Rows from block 9, named by matrix and row number. Each number is 128 + 24 x the weight over its row's rms, rounded and kept within 0 to 255. All counts start at 0. After the name is the row's rms in percent of the matrix's.
# c3: 3x3 conv, stride 2 (model.blocks.9.c3.weight, 192x96x3x3), inputs 48-59, a 3x3 kernel for each
c3.9 096 [117 143 139 142 135 172 107 166 141 126  92  93 143 136 126 170 138 129 135 144 138 137 128 127 143 156 142 107 112 116 126 136 131 126 141 134 122 118 119 126 117 115 133 123 123 150 131 138 161 151 132 178 160 152 102  91  92 116 117 110 124 123 121 115  91 123  91  98  88  88  89 107 123 117 117 113 115 103 113 103  96 154 153 136 151 133 134 157 147 132 117 115 152 145 135 139 123 125 124 123 122 119 122 129 119 110 108  89]
c3.10 092 [157 154 169 134 155 128 119 137 147 172 142 136 160 127 129 144 117 105 119 127  80 109 100  81  79 103  77 137 141 151 137 139 146 150 152 155 107 100  82  93  92  72  97  88  83  80 122 117  80 116 120  80 107 112 132 137 173 125 149 142 136 132 147 140 176 130 142 146 134 127 168 140 139 137 143 169 132 159 164 151 147 140 140 148 144 135 132 151 160 157  96  98 106  98  98  95  88 112  94 107 104 121  98 105 104 120 104 109]
c3.11 103 [102 110 113 118 121 111 111 120 118 125 156 136 140 140 128 104 103 111 119 136 145 127 131 130 139 128 155 174 155 179 175 142 189 169 143 181 139 143 126 149 157 146 136 151 153  87 105 112 107 130 108 115 110 108 166 172 163 156 136 121 154 137 150 161 191 173 195 173 171 145 165 132 118 138 134 149 141 151 147 150 158 157 130 151 150 136 135 149 125 164 152 151 161 159 148 143 145 144 149 123 123 134 114 116 122 138 106 131]
c3.12 111 [142 139 141 136 136 135 122 133 145 125 137 120 126 122 132 111 108 108 116 138 137 101 109 103 105  93  86 123 128 133 123 133 137 148 130 153 131 130 125 131 126 122 125 123 118 155 149 138 154 150 149 159 166 165 154 158 173 147 142 148 145 134 164 142 145 148 152 123 142 147 136 154 119  96 105 119 112 115 135 118 125 139 148 131 151 136 142 150 142 138 156 148 152 155 142 160 145 145 148  94  83  77  72  74  69  73  67  67]
c3.13 099 [ 86 129 109  66 134 119 115 116  98 105 113 127 126 125 107 109 118 117 139 136 143 134 162 152 126 147 153 150 137 143 125 115 105 114 111  92 165 173 173 181 180 193 177 182 191  60  92  82  63 110 103  63 106  77 170 148 173 168 180 154 140 176 155 116 101 180 125 134 142 135 139 178 133 136 145 142 149 162 148 151 131  56  60  60  79  95  70  82  96  88 118 130 132 128 138 129 124 137 128 149 132 135 146 135 130 157 145 141]
c3.14 102 [164 141 162 133 144 152 160 127 162 111 118 110 107 110  97  90  99  86 150 150 141 143 139 137 119 124 125 148 153 171 141 133 151 166 154 167 110 116 112 116 118 107 104 105  92 135 130 137 132 131 137 140 143 139 158 157 150 149 136 138 154 141 134  98 113 114 109 111 124 118 115 154 134 132 124 132 122 137 120 122 135 141 144 149 147 138 153 158 146 150 143 116 120 143 123 119 152 149 144 112 103 121 136 120 129 124 124 159]
c3.15 099 [124 153 140 129 142 122 158 125 142  97 122 112 109 140 111  94 122 126 151 127 139 109 114  99  99  72  86 139 152 164 162 142 167 175 153 146 147 131 129 147 144 139 146 139 133 120 142 125 120 138 117 117 115 118  95 102  98  83  96  67  84 116 111 156 108 146 129 139 162 131 117 159 122 139 130 122 150 130 138 159 130 108 120 104 113 129 103 116 119 112 139 130 123 135 128 133 120 121 120 171 144 150 148 140 161 147 155 162]
c3.16 104 [118 122  95 115 109 116 107  92 106 157 157 139 152 142 149 144 137 129 150 144 135 162 141 156 156 163 162  73  78  79  56  91  87  63  35  78  92  88 109  94 105 101 100  96 104 125 125 156 140 134 151 170 161 182 142 135 145 101 139 114 146 144 118 223 217 204 253 176 250 211 215 208 123 121 113 116 106 127 111 109 101 125 101 113 112 107 118 114 112 107  86  93 101  95 101 106  75  83  92 105 124 130 122 112 121 125 124 127]
c3.17 099 [119 154 123 127 150 112 107 134 103 123 123 109  95  96  96 104 101 101 155 158 148 146 153 150 119 121 135 107 101 111 125 127 125 134 137 145 113 126 120 116 116 115 116 122 116 120 127 141  88 122  97  95  90  94 142 115 117 153 136 129 152 136 125 152 171 119 129 151 152 138 169 168 128 137 123 128 125 132 140 132 129 118 112 117 130 117 121 123 122 122 130 120 128 113 118 106 123 115 124 138 132 123 130 126 137 118 122 147]
c3.18 100 [114 121 124 108 147 152 129 164 117 125 132 128 122 159 123 114 145 125 119 109  99 111 123 116 114 115 137 162 151 167 152 111 146 137 114 144 146 148 148 150 153 149 130 141 139  74 116 132 106 138 137  79 115 143 144 127 130 171 111 119 131 108 129 107  94 126  86 123 100 106  67 119 112 133 112 117 121 112 114 129 117 107  98 120 134 118 119 122 116 119 112  99 110 101 122 103 110 117 112 141 124 126 146 135 150 160 158 172]
c3.19 104 [117  93 102  93  93 147 136 112 140 107  93 108  97 116  82  98  71  86 133 132 128 132 130 115 122 117 103  82 112 134 122 134 140 117 111 115 150 131 135 138 134 132 132 117 132 138 127 121 119 112 113 119 109 112 121 108 122  99  91  95 124 115 100  70  90 123  87 111  90 120  46 111 162 146 137 159 157 145 160 160 175 104  95  94  96 112  87  99 103  71 131 127 121 126 128 122 122 127 127 170 182 186 172 157 180 173 192 177]
c3.20 106 [ 96  66  79  83  73 102  73  73  64 177 162 154 150 143 130 138 143 118 160 143 139 127 124 102 107  90  81 114 117 135 129 136 141 144 131 152 134 137 128 137 152 119 120 113  92 135 146 163 146 132 163 152 162 157  98 116 124 109 105 116 108 110 103 158 181 174 199 148 187 150 188 138 140 139 152 124 131 143 132 125 132 152 149 141 166 155 145 165 161 152 130 127 135 115 134 130 126 128 128 156 168 158 147 150 171 127 141 127]
c3.21 096 [124 179 167 117 131 171 118 140 141 186 194 149 161 156 134 139 136 118 117 135 146 127 148 134 121 143 127  95  84  97 117 111 115 132 137 130  94  92  91  97  99  84 108 103 101 114 122 125 132 142 134 133 130 122 107 102 104 125 131 145 117 131 120 117 140 110 137 116 157  94 104 150 111 102 118 120 106 105 129 109 114 108 118 102 149 138 143 142 160 150 148 143 135 151 130 136 151 114 121 143 125 152 124 123 140 109 102 135]
c3.22 094 [ 80  66  91  83  44  79  56  35  90 153 145 157 163 118 156 141 126 140 113 117 110  81  98  88  59  66  63  89  68  91  75 106  82  76  80  95  87  98 102  75 109  99  52  98  96 146 166 170 130 144 149 166 150 134 128  93 111 110 125 111  81  75  83 156 157 135 173 154 136 139 155 119 135 132 125 133 109 153 120 134 163 118  88  83 115 111  70  85 100  81 126 123 140 123 110 129 125 117 132 127 137 142 127 126 158 134 148 154]
c3.23 094 [178 153 160 140 137 136 136 134 136 136 151 139 137 147 148 162 165 133 137 106 112 108  89  73 112  80  80 142 148 129 143 150 142 150 155 146 128 141 126 122 128 121 120 122 129 139 146 169 141 147 165 145 132 167 117 142 125 121 122 131 124 146 142 165 173 176 152 151 159 165 168 169 132 124 111 132 120 128 140 135 127 126 122 114 110 116 130 124 124 133  85 104 122 106 113 133 137 130 135 147 159 160 166 157 183 157 165 167]
c3.24 101 [ 93 108 112 113 122 119 133  96 120 158 145 143 151 136 119 138 105 113 131 135 138 116 139  90  96  95 102 110 142 147 139 139 178 124 139 172 118 122 125 124 139 126 123 131 118 133 149 152 161 166 142 168 170 142 119 107 102 120 125 124 116 125 123 102 114 141 130  73 111 139 109 107 128 134 133 119 133 146 114  93 117 122 132 118 130 138 127 141 135 124 137 131 138 135 134 145 120 110 137 144 153 158 134 122 160 127 154 161]
c3.25 099 [113 100  95 122 103  90  94  98  84 110 129 148 117 114 154 128 146 149 133 143 134 130 142 142 139 154 144 130 136 143 128 141 117 129 144 129 144 132 149 130 130 135 126 129 135 117 137 137 111 107 129  93  97 118 132 146 136 135 160 151 126 158 147  82  95 105  87  95 126 101 101 130  98 118 102 112 115  98  94 110 105 112 112 128 101 122 108 109  98 106 115 116 122  92 106  99 107  98  93 114 122 107 121 116 111 123 120 113]
c3.26 098 [151 188 142 170 157 159 177 170 143 132 138 121 109 138 125 113 107 136 104  99  96 120 122 107 144 151 143 114 109 116 147 143 138 150 160 135 137 132 133 128 123 132 136 135 138  96  92 111  99 103 114 107 110 130 128 131 144 134 165 149 133 146 146 128  93 133 131 105  74  95  72 106 108 121 110 107 138  96  94  99  80 103 109 116 108 127 129 109 119 124 128 150 150 138 153 159 145 153 157  94 127 128 114 136 125  99 105 121]
c3.27 104 [147 165 162 144 119 167 128 168 154 135 134 149 135 126 147 116 112 144 113 109 127 113 124 140 117 129 135  90  63  73  56  59  56  78  71  71 141 123 120 148 129 138 152 143 155 103 104  96 110 118  97 120 121 110 124 112 117  82 133 132 127 115 128 120 118 125 115 128 134 136 156 160 160 142 141 151 130 150 155 146 152 101 132  98 100 142 127 100 124 125 119 129 146 141 147 146 148 137 127 126 119 124 135 123 131 162 146 131]
c3.28 102 [104 129  96 101 129 127  90  98 109 101  87 103  91 113 105  98 121 129 145 138 143 146 130 134 145 131 134 174 188 176 151 139 141 136 132 132 132 126 119 130 123 123 135 121 130 121 131 117 110 127 118 109 130 119 160 170 172 157 133 140 150 128 130  61  73  70  71  84  65  68  66  59 101 106 108 111 118 127 113 114 112  61 102  57  84 103  63  70  87  46 150 129 143 157 122 159 149 148 150 143 135 138 139 125 133 135 149 138]
c3.29 101 [166 165 166 157 158 152 150 156 112  94  86 113 100 108 142 113 115 147 162 145 164 154 132 165 165 173 173  92 117 111 103 120  87 111 101  81 131 126 129 139 128 116 134 130 133 170 143 135 155 139 126 163 139 118 119 118 132 113 116 131 117 112 122 125  72 108  81 129 115 106 116 113 130 133 122 121 114 103 115 101  94 100 115 131 119 115 140 115 109 134 144 129 138 136 138 116 135 135 126  64  63  74  58  78  82  68  81  75]
c3.30 102 [ 98 135 115 100 136 131  97  95 144 137 166 143 146 143 155 126 158 151 123 157 134 128 128 118 121 130  99 147 147 130 173 146 146 152 156 159 146 141 134 128 138 139 137 136 127 114 128 138 122 118 152 109 111 151 126 127 118 137 133 130 137 147 136 141 189 158 193 152 207 163 221 170 131 116 122 118 118 114 113 104  95 150 142 131 143 124 126 134 141 141  72  83  68  57  85  48  74  92  74  88  99 104 109 121 121 102 115 106]
c3.31 105 [171 179 184 165 184 156 177 199 201 136 146 138 153 144 147 142 149 137 124 121 119 125 137 132 130 127 143 147 121 139 149 135 154 148 139 155 136 142 134 127 147 134 125 128 126 133 140 136 154 145 138 155 155 138 123 103 109 133  96  99 133  93  84 107  91  90 105 117 121  82 100 117 133 118 124 127 130 113 128 120 128  81  49  67  90  73  63  99  69  84 168 194 185 184 156 197 172 190 178 122 123 111 134 127 132 104 112 109]
c3.32 097 [ 85  87 106 108 132  83 103 101  84 130 144 152 113 118 136 107 115 128 154 156 154 148 144 146 134 141 149 133 123 129 141 125 133 167 146 149 141 147 147 152 157 157 142 153 148 110 108 101 107 106  89  95  86  78 190 176 179 169 168 163 181 167 187 108 107  77  75  79  95  63  93  83 115  97 120 110 110 106 124 120 120 169 167 176 165 153 162 161 148 166 123 129 108 143 146 124 128 155 124 138 112 125 138 117 116 141 114 124]
c3.33 099 [119  80  97 109 119  79 125 110 106 117  90 116 103 114  99 116  99 103 110 102  94 121 123 120 145 150 143 104 129 140 127 128 152 141 160 149 135 117 128 129 115 114 139 120 124 115 117 108  97 103 100  77  81  85 147 163 155 137 155 145 144 154 149 123  95 154 141 100 136 164 109 154 127 136 138 142 127 128 137 137 123 104  96 109  91 106  87  94  92 104 150 150 151 159 156 119 131 132 114 105 113 116 119 118  88 140 107  86]
c3.34 103 [121 174 124 119 157 150 126 153 113  73  79  87  85 120  97 100 112 109  84  98 112  97 109 134 110 117 127 120 113 104 124 144 121  97 120 107 195 149 169 181 140 146 198 164 179 114  97 106 112 103 118 109 111 123  93 116  91 101 126  92  96 133 110 104  79  80  72  78  83 102  80  45 145 155 155 144 136 141 164 147 130 109 135 112 123 119 126 119 116 125 114 116 144 128 125 139 126 121 123 158 139 152 157 145 153 146 141 149]
c3.35 098 [160 116 140 108 101  59 137  99 100 180 172 160 150 131 141 145 141 131 174 189 188 139 132 140 134 135 137 113  88 102 118 108 116 140 125 145 129 133 132 125 136 135 129 139 135 124 125 138 123 124 126 130 126 140 144 132 142  96 114 106  73  81  88 122 106 118 112 114 109 122 133 121 154 149 157 138 131 150 129 140 143 152 149 151 132 131 115 130 116 120 147 131 131 124 119 104 125 110 112 118 141 130 129 119 141 140 147 137]
c3.36 095 [134 124  98 116 108  90 130 143 108  95 107 142 112 119 123 122 117 128 111 101  95 102 100  84 107  96  99 100  86  84 107 110  97  87  83  89 166 157 162 156 136 162 156 145 154 124 133 142 128 138 140 129 135 123 145 150 122 145 147 127 138 150 151 127 112 119 121 109 120 142 116 146 138 128 134 131 126 129 139 140 144 108 110 114 127 124 127 112 124 117 106 104 107 115 104 101 136 118 124 128 120 124 141 129 129 133 148 134]
c3.37 095 [162 148 148 137 129 125 147 109 129 202 182 173 153 149 144 177 161 157 131 144 131 121 130 114 121 145 112 139 149 145 127 130 138 122 131 132 114 123 113 114 124 113 118 130 118 132 161 165 148 165 153 145 140 143 137 165 126 156 171 153 141 148 138  85  90 127  68  80  92 110  91  97 118 118 127 114 103 128 103 103 114 137 128 128 122 132 114 112  99 107 105  98  96 112 119  98 121 124 132 117 107 119 100 118 122 117 113 134]
c3.38 095 [121  87 106 135 142 134 137 123 136 112 119 114 112 117 121 114 121 139  79  78  75 102 105 105 114 121 126 124 114 103 103 108 106 129 127 137 120 112 106  95 104  96 110  98 111 148 170 201 148 145 169 137 148 162 120 133 108 118 126 121  87 119 126 145 193 142 172 132 162 133 156 142 124 110 125 107 112 124 116 118 124 139 143 111 143 125 127 140 144 129 143 143 143 126 129 145 120 129 146 146 150 171 144 132 160 126 136 159]
c3.39 103 [ 49  58  79  91 109  87  67  66  81 172 188 170 195 177 184 174 201 194  98  73  83 120 141 110 138 138 136 115 102 117  91 134 123  82  92 118 129 124 129 115 117 125 120 118 117 103  90  92 117  94 110 124 109 123  84  96  88  84 116 111  99 110 118 153 195 163 204 167 202 185 200 178 142 134 137 119 119 128 113 125 117  84  78  90  90 111  99  92 104  88 156 135 149 135 121 136 148 141 138 129 130 134 149 151 146 153 139 140]
c3.40 108 [100  96  97 139 104 148 117 133 118 121 129 125 136 109 131 141 141 119 135 126 115 121  99 117 109  80  58  82  63  88  83  97  96 106  92 107  93  99 103  99  99  91  95  94  95 145 113 106 139 120 117 168 146 149 115  75 114  83  99 106 100  95 108 135 169 144 156 141 142 145 141 140 129 139 145 123 131 170 142 144 148 127 122 118 101  99  74  95 103  85  93  90  81  99 101  83 108 108  91 150 158 141 150 132 140 143 143 133]
c3.41 104 [ 78  72 130 109 103 125  98  75 111 101  94 104 104 118  94  77  63  78 138 129 147 105 120 101  92  66  90 127 140 127 148 138 135 142 132 131 127 126 119 131 138 134 127 130 130 142 129 127 123  94 108 123  73  88 128 112 101  99 110  87 114 108 108 117 112 131 115 124 116 101 118 133 151 143 151 138 139 148 127 131 125 104  97  70  79  93  66  83  83  80 135 123 120 143 119 129 125 132 118 148 138 143 156 147 176 153 179 173]
c3.42 114 [170 231 152 238 149 205 198 210 167 109 100 106 110 142 117 132 147 116 140 138 132 150 148 139 132 153 160 153 165 161 150 168 167 151 170 161 102 106 123 105 122 113 121 109 113 161 182 158 122 144 126 134 123 121 102  71 108  99  94  79 103  85  64 190 200 134 214 169 203 175 226 203 128 129 141 137 133 134 132 120 129 130 108 132 115 134 124 118  88 127 146 129 142 133 116 137 139 131 144 121 110 134  99 123  98 110  87 100]
c3.43 103 [110  99 120 128 129 141 133 130 155 112 123 144 104  87 116 136 149 130 157 156 177 138 138 152 119 116 134 171 134 158 130 121 123 131 116 121 101 104 134  76  84 134  64  93 136 127 138 125 127 150 137 139 153 156 108 102 109 110 118 121 126 137 128 134 130 130 160 127 139 146 153 136 126 129 150 134 137 160 148 134 157 145 135 165 103 122 140 150 123 157  54  59  60  76 101  94  67  83  76 130  86 110 114 101 119 121 110 125]
c3.44 105 [131 149 141 170 172 137 171 156 167 129 141 139 136 133 139 133 143 135 140 144 132 133 147 135 137 132 135 153 149 176 119 120 145 126 121 135 114 110 107 129 122 126 127 134 131 124 153 139 137 159 132 143 145 135 133 136 154 128 130 116 123  99  99 148 176 168 206 163 217 172 187 205 120 123 117 116 106 118 139 128 121 107  99 104 102 107  93 110  81 104 171 182 175 183 161 188 159 167 172 114 114 119 109 116 100 103 103  92]
c3.45 098 [110 131 101 136 125 141 129 124 143 128 135 144 116 117 125 126 120 138 135 141 152 133 144 134 137 144 143 144 162 143 143 149 166 120 135 161 112  94  81 144 124 112 183 165 128 102 110  75 131 136 119 145 153 136 154 145 134 126 134 132 115 119 125 113 126 151  63 113 118  66  70 149 150 133 140 134 122 143 126 116 131 127 109 117 106 109 115 104  97 136 107 119 126 135 120 128 125 114 114 136 137 159 132 108 124 111 110 127]
c3.46 104 [194 228 179 207 164 212 185 235 160 125 116 129 148 119 118 149 108 108 120 114 120 108 111 132  85  88  99  95 113 124 112 119 130 132 132 139 110 126 130 116 115 126 119 124 125  92 117  99  87 104  88  72  90  74  85 108  95  83 120  90 101  91  82 134 129 137 130 108 136 120 151 134 130 136 131 139 124 151 140 145 156  98 111 109 101 114 102 120 108 107 103 115 112 115 123 114 119 126 122 156 140 165 166 135 165 155 152 174]
c3.47 106 [156 116 107 116 125  82 133 121 112  99 132 110 109 124  92  95 106  90 129 110 126 139 122 127 118 116 129 106  85  91  96 106  99  95 104  83 153 140 144 138 137 142 152 148 150 137 135 131 145 127 129 143 148 137  81  99 108  96 121 110  89 111 100 197 160 135 204 188 131 146 161 178 146 151 123 140 147 128 129 126 109 105 103 104  85 101  88  86  82  97 125 123 113 127 137 119 140 132 122 129 117 121  99 129 101 108 114 110]
c3.48 098 [102 109 109 110 104 119 133 114  92 144 147 147 138 151 141 157 148 141 127 137 149 122 120 108  90  69  89 162 157 164 177 149 164 168 150 170 112 102 113 128 121 114 119 122 123 121 125 138 125 128 148 123 137 157 106 105 100 103  93  85  90 104 105 125 154 177 163 162 194 147 157 144 135 142 148 137 122 140 158 131 152 154 158 151 142 132 144 155 154 153 110 122 111 111 105 113 114 104 108 146 147 138 145 128 142 142 133 159]
c3.49 095 [138  96 120 109 124 103 110 118 114 149 158 153 139 120 139 134 135 120 114 149 148 106 105 140  83 105 119  96 108 126 109 128 129 111 117 126 115 115 104 114 120 108 109 106 110 139 126 145 142 123 154 155 140 158 120 132 149  99 119 120 105 135 146 134 155 140 148 143 137 150 157 146 117 132 132 119 128 133 119 131 142 133 130 146 138 132 145 135 135 129 112  82 103 104  88  78 102  79  86 102 102 108  78  95  96  69  85  92]
c3.50 099 [126 118 108 169 107 128 165 127 140 159 131 132 137 133 133 126 136 122 135 139 148 127 129 147 109 111 119 109 107 124 107 113  99 126 120 103 136 139 133 128 140 138 127 137 140 130  75  89 124 103  87 132 114 119  80  82  81  77  77  73  87  87  86 129 155  99 147 145 154 122 189 155 102  88 102  86  98  96  97  91  94 127 121 126 126 137 109 140 106  98 173 176 174 155 155 189 163 164 179 138 143 144 152 167 180 151 160 178]
c3.51 093 [131 126 137 116 102 134 101  98 143 136 118 116 125 101 107 115  95  88 170 159 164 143 121 123 139 113 103 128 138 140 125 110 141 143 145 132 118 140 124 118 127 111  94 103  91 118 123 124 117 120 111 118 121 113 136 154 177 139 118 148 144 136 133 111  97  87  82  98  70 103 100  71 122 112 140 108 102 114 124 102 127 135 135 134 156 138 139 145 143 132 124 112 129 113 118 121 121 113 120 157 126 150 150 121 135 148 114 122]
c3.52 096 [110  62  96 109 118 113 114 105 136  99 119  76 114 116  98 132 129 112 146 124 120 148 153 157 157 150 152 175 186 149 148 134 113 133 142  93 124 142 133 109 102  89 104  91  99 105 124 132 106 122 131 112 139 145 116 123 118 106 108 130 126 114 121 106  79  67 135 135  95 139 165 142 123 126 117 117 140 136 119 121 121  69  72  86  87 113 110 105 111 119 132 105 125 107 102  93 113  96 103 138 129 104 126 145 115 109  92  84]
c3.53 096 [150 175 156 155 151 154 156 150 126 130 130 143 154 139 151 131 148 154 139 151 153 128 113 135 129 116 102 102 113 126 100 122 123 108 120 109 108 119 110 110 121 125 110 120 130 130 152 182 135 118 165 163 132 170 131 132 132 124 141 130 120 120 113 112  84 109  83 111  79 126  93 116 130 134 125 123 115 133 137 130 118 151 162 153 139 154 145 148 178 153 113 140 125 122 156 142 116 114 115 126 106 120 128 131 121 154 152 142]
c3.54 097 [134 159 147 160 150 196 141 198 164  76  89  87  81  88  80  90 119  90 126 135 127 147 127 131 137 134 121 129 147 118 148 122 128 126 135 117 101 109 118  96 104 105 110 118 127 155 156 135 159 135 137 168 161 156 115 136 128 148 139 155 139 158 158 110 132  93 150 147 144 140 142 141 138 140 146 136 132 140 132 134 134 128 141 120 150 120 132 131 135 118  88  93 102  57  83 110 104 109 126  93 119 102 102 122 108 110 121 117]
c3.55 097 [163 121 161 122 133 109 130 113 146 154 144 129 132 122 143 123 126 130 107 121 128 108 137 117  82 111 112 105 102  99  96 114 104  95  87  94 111 125 119 124 126 122 108 116 112 146 141 146 120 142 133 127 123 136 157 128 146 113 133 148 112 108 137 147 144 125 132 125 153 115 156 150 129 124 121 115 126 105 101 111 108 148 136 110 140 130 113 114 109 101 119 108 101  87  96  85  76  80  85 144 150 138 146 122 152 133 139 139]
c3.56 092 [131 114 162 114 132 144 123  99  76 131 117  77  98 112 105  86 107 125 102  92 106  58  96  92  69  85 109 139 134 132 139 122 152 152 139 168 113 120  94 124 135 115  96  94 108 122 126 126 130 116 114 134 127 140 160 175 159 161 153 170 151 160 170 139 167 140 178 170 207 120 203 150 126 113 132 108 112 131 114 117 153 108 113  81 103 103 100  81  91 110 126 141 115 140 117 138 129 162 138 132 131 116 126 134 133 136 154 137]
c3.57 091 [104  79  81 136 136 125 114 116 133 178 163 159 171 140 156 161 167 157 132 119 103 141 133 104 149 127 130 145 132 144 120 118 116 112 132 121 101 114 143  98 129 132 120 125 116 133 129 121 130 124 117 136 122  99 119 151 122 144 142 122 144 160 122 170 193 147 221 142 176 180 193 151 115 107 106 107 113 114 115 111 123 113  90 123 111 117 103 138 151 119 159 169 148 132 135 131 131 132 126 130 140 123 127 128 132 136 126 137]
c3.58 097 [165 113 156 123 134 128 142 123 120 110 134 146 128 128 154 139 144 154 113 112 119 129 151 141 118 124 131 159 177 158 169 147 148 140 144 118 111  94 108 132 115 106 130 130 136 110 122 121 111 130 145 124 131 145 120 121 131 118 113 124 111 103 110 118 109 121 109 120  69 105 108 108 115 112 132 117 127 127 121 111 110  86  93  98 114 114 112 103 100 122 123 154 139 133 119 138 124 135 127 116 133 141 124 109 130 118 125 139]
c3.59 101 [ 83  97 112 106 107 125  95 112 102 119 119  89 132 145 139 127 144 150 108 102  82 132 140 110 147 156 123 144 135 126 146 131 138 124 132 131 165 152 164 164 145 155 172 150 161 119 136 138 110 126 131 100 120 116  98  90  94 110 112 120 117 124 120  84  44  63  57  78  32  86  46  60 138 140 124 140 142 141 135 136 132 111 102 106 136 129 127 124 145 137 145 153 145 137 152 142 138 137 146 130 141 126 135 155 132 119 144 123]
c3.60 101 [210 226 237 212 171 224 190 212 213 209 195 172 185 169 160 184 183 166 120 119 104 136 127 129 146 149 156 124 145 136 137 155 162 137 143 141 116 134 138 117 118 132 130 129 118 140 152 147 137 122 140 137 127 133 106 115  88 127 121 129 126 154 125 176 170 167 158 149 189 156 192 164 113 121  96 115 139 120  93 101 104 169 154 163 170 156 170 158 147 165 133 125 142 122 131 144 127 118 132 101  85  99  95 132 108  94 103 124]
c3.61 102 [133 116 137  99  87  89  83  78  91 141 133 147 134 120 137 142 124 132 142 115 124 150 125 136 157 133 150 119 127 134 130 132 146 141 151 148 106 105 107 108 105 113 119 111 105 156 154 118 129 147 121 158 127 143 113 118 119 101  96 111 104 109 116 159 161 151 154 151 143 173 175 149 112 104 118 105 120 120 121 110 117 122 150 150 122 142 138 145 146 123 144 148 134 132 133 123 144 137 130 126 123 145 147 133 147 145 128 137]
c3.62 098 [133 163 162 158 172 182 147 183 114 127 130 123 127 135 107 133 132 116 115 118 115 108 120 105 114 113 113  88 109 111 128 132 140 152 156 153 143 138 139 130 130 112 106  94  99 194 184 160 163 135 138 100  79  83  89 107 104 116  94  94 115 112 115 117 139 128 132 111 119 111 130 127  89 102 105 115 119 114 127 137 127 150 140 145 147 144 144 116 128 129 140 141 152 140 150 152 144 140 136 117 118 124 123 146 137 146 143 136]
c3.63 097 [143 154 170 151 132 118 119 115 146 128  99 122 112 108 110 131 100 109 126 136 139 136 135 155 127 153 149 114 116 103 134 131 130 132 118 119 124 121 114 126 140 112 113 120 121 105 143 175 130 139 169 148 146 168 102 124 106 109 110  91 107 118  94  83  79  86  66  77  73  86  69 102 113 125 117 110 112 102 104  80  93 132 121 100 134 126 113 112 111 109 134 123 146 140 137 139 144 130 146 131 125 131 128 123 117 122 109 110]
c3.64 099 [116 143 133 126 145 136 102 126 136 112 132 123 128 137 140 124 138 147  71  64  61 102 112 105 126 126 138 112 124 131 106 119 137 142 136 142 144 133 147 145 132 142 151 139 143 125 114 123 113 117 125 115 128 132 150 177 164 136 171 158 144 160 144 110  89  82  96 154 121  90 116 123 129 135 136 136 128 125 139 131 140 107 106 118 105 105 126 112 108 134 116 132 117 132 158 126 127 129 119 138 154 118 112 138 103 101 134 104]
c3.65 100 [106  94 117  70  90  86  95 114 103 122 103 101  91 103  83 118 113  97 144 128 150 151 157 158 182 164 167 112 130 132 111 119 126 123 120 118 134 126 120 131 131 123 143 142 120  91  94 111  99 127 143  94 112 120 140 136 132 113 119 126 146 141 137 144 135 153 121 138 124 163 146 147 101 105 110  96  99 110  95 100 101 132 131 120 127 134 133 123 132 113 144 121 134 121 113 112 127 106 138 155 147 128 123 120 124 135 142 136]
c3.66 098 [ 90 103 110  83 111 137 110 147  89 165 119 123 152 154 139 156 140 147 135 100 111 142 145 121 148 145 133 118 113 107 102 109 111  99 109 108 115 122 138 103 124 127 123 134 138 142 148 150 120 116 149 111 130 143 125 120 123 127 126 127 128 128 124  87  68  81  67  93  52  90  80  74 150 147 142 149 155 135 131 141 117  99 103 106 104 107 104 106 113 123 138 152 144 138 137 137 132 124 106 155 163 153 151 155 152 146 168 125]
c3.67 097 [ 75 102 126 111 143 178 108 160 150 102 129 118 109 115 103 101 107  96 113 103 109 144 138 149 134 134 145 120 109 101 111 103 104 111 106  94 103  89  99 108 115 105 110 112 123 127 140 149 127 122 148 122 130 148  88 125 111 123 130 120 107 120 121 175 210 200 207 163 245 182 221 208 117 120 110 105 132 126 112 121 131 161 164 154 150 137 130 157 129 140  65  73  96  71  72  81  70  80  85  94 124 139 126 126 146 136 146 139]
c3.68 097 [152 150 130 136 137 139 140 123 131 157 141 155 158 152 157 151 155 156 113 116 127 123 129 137 150 148 155 103  79  97  92  93 105 110 115 102 138 137 131 131 125 126 135 135 137 181 159 157 167 152 150 170 156 163  94  77  91  73 105  72  75  77  65 146 149 142 158 176 184 129 142 179 104  96 101 101 108  94 109  93 106 139 135 126 126 115 133 129 114 131  89  89 112  90 111  95 104  99  94 133  86 104 123 126  82 125 109 116]
c3.69 097 [109 110 123 118 136 132 116 117 132 122 133 111 128 131 117  96 102 101 146 145 145 127 136 133 137 150 150 117  99 122 114 108 104  99  94 112 142 143 144 134 133 132 129 132 132 161 150 156 156 140 160 153 141 137 124 102  76 139 132 107 139 129 107 121 113 145 125 119 126  72 122 120 110  91  83 111 129  89  83  85  72 101 103 100  95 120 109  96 117  95 146 155 165 125 114 146 142 123 158 137 166 153 150 174 177 133 171 168]
c3.70 104 [143 113 117 119 109 125 126 120 107 159 143 129 148 120 104 121 114 136 110 102 108  96 103 109 110 123 132  89  95 110 109 128 120 111 137 131 138 127 140 134 136 141 142 131 146 138 132 131 156 150 146 155 152 157  95  89  76  75 100  97  77 104 107 100  93 109  81  45 106  56  71  56 107 108 123 118 118 101 123 100 106 105 110 114 108 133  95 127 116 112 134 119 121 137 119 118 123 129 116 124 158 123 164 163 164 148 174 136]
c3.71 094 [ 92 121 105 107 112 147 128 109 137 153 125 123 119 103 110 104 116  98 137 137 140 131 138 134 130 131 129 124 132 137 133 142 140 139 153 150 140 137 137 140 142 143 140 148 126 150 114 130 164 149 112 175 146 138 146 146 125 135 137 139 135 154 142 180 171 171 196 144 194 169 147 151 103 125 119  97 127 125  99 122 104 131 139 139 135 133 119 152 124 132 143 137 127 109 119 133 120 132 146 129 133 156 142 128 154 151 132 151]
c3.72 096 [114  68 102  90 113 119 121  90 122 142 111 135 114 123 116 138 110 133 137 142 123 139 124 120 119 109  89 122 127 109 127 115 115 116 122 130 128 127 125 123 139 126 117 123 127 146 139 162 136 134 134 164 151 147 120  92  89  98 107  93 113 113 115 113 128 149  92  97 108 119  92 132 159 138 151 161 144 144 156 142 169 134 139 106 146 135 105 147 150 126 151 154 154 136 137 141 136 138 117 154 171 165 154 134 142 152 169 131]
c3.73 106 [213 192 186 207 183 191 204 191 186 112 132 125 139 156 148 154 153 154 115 112  97 116 120 106 132 139 136  73  75  69  93 113 105  97 101 101 138 135 139 134 143 136 138 138 144 159 153 138 160 126 127 145 130 116  83  88  72  92 117 112  79  86  78  99 120  77  96 120  68 107 111 107 150 140 149 164 172 159 137 144 144 104 106 117 102 120 100 103  97 109 149 161 148 164 150 159 144 147 144  97 115  89 105 122  97  89 102  84]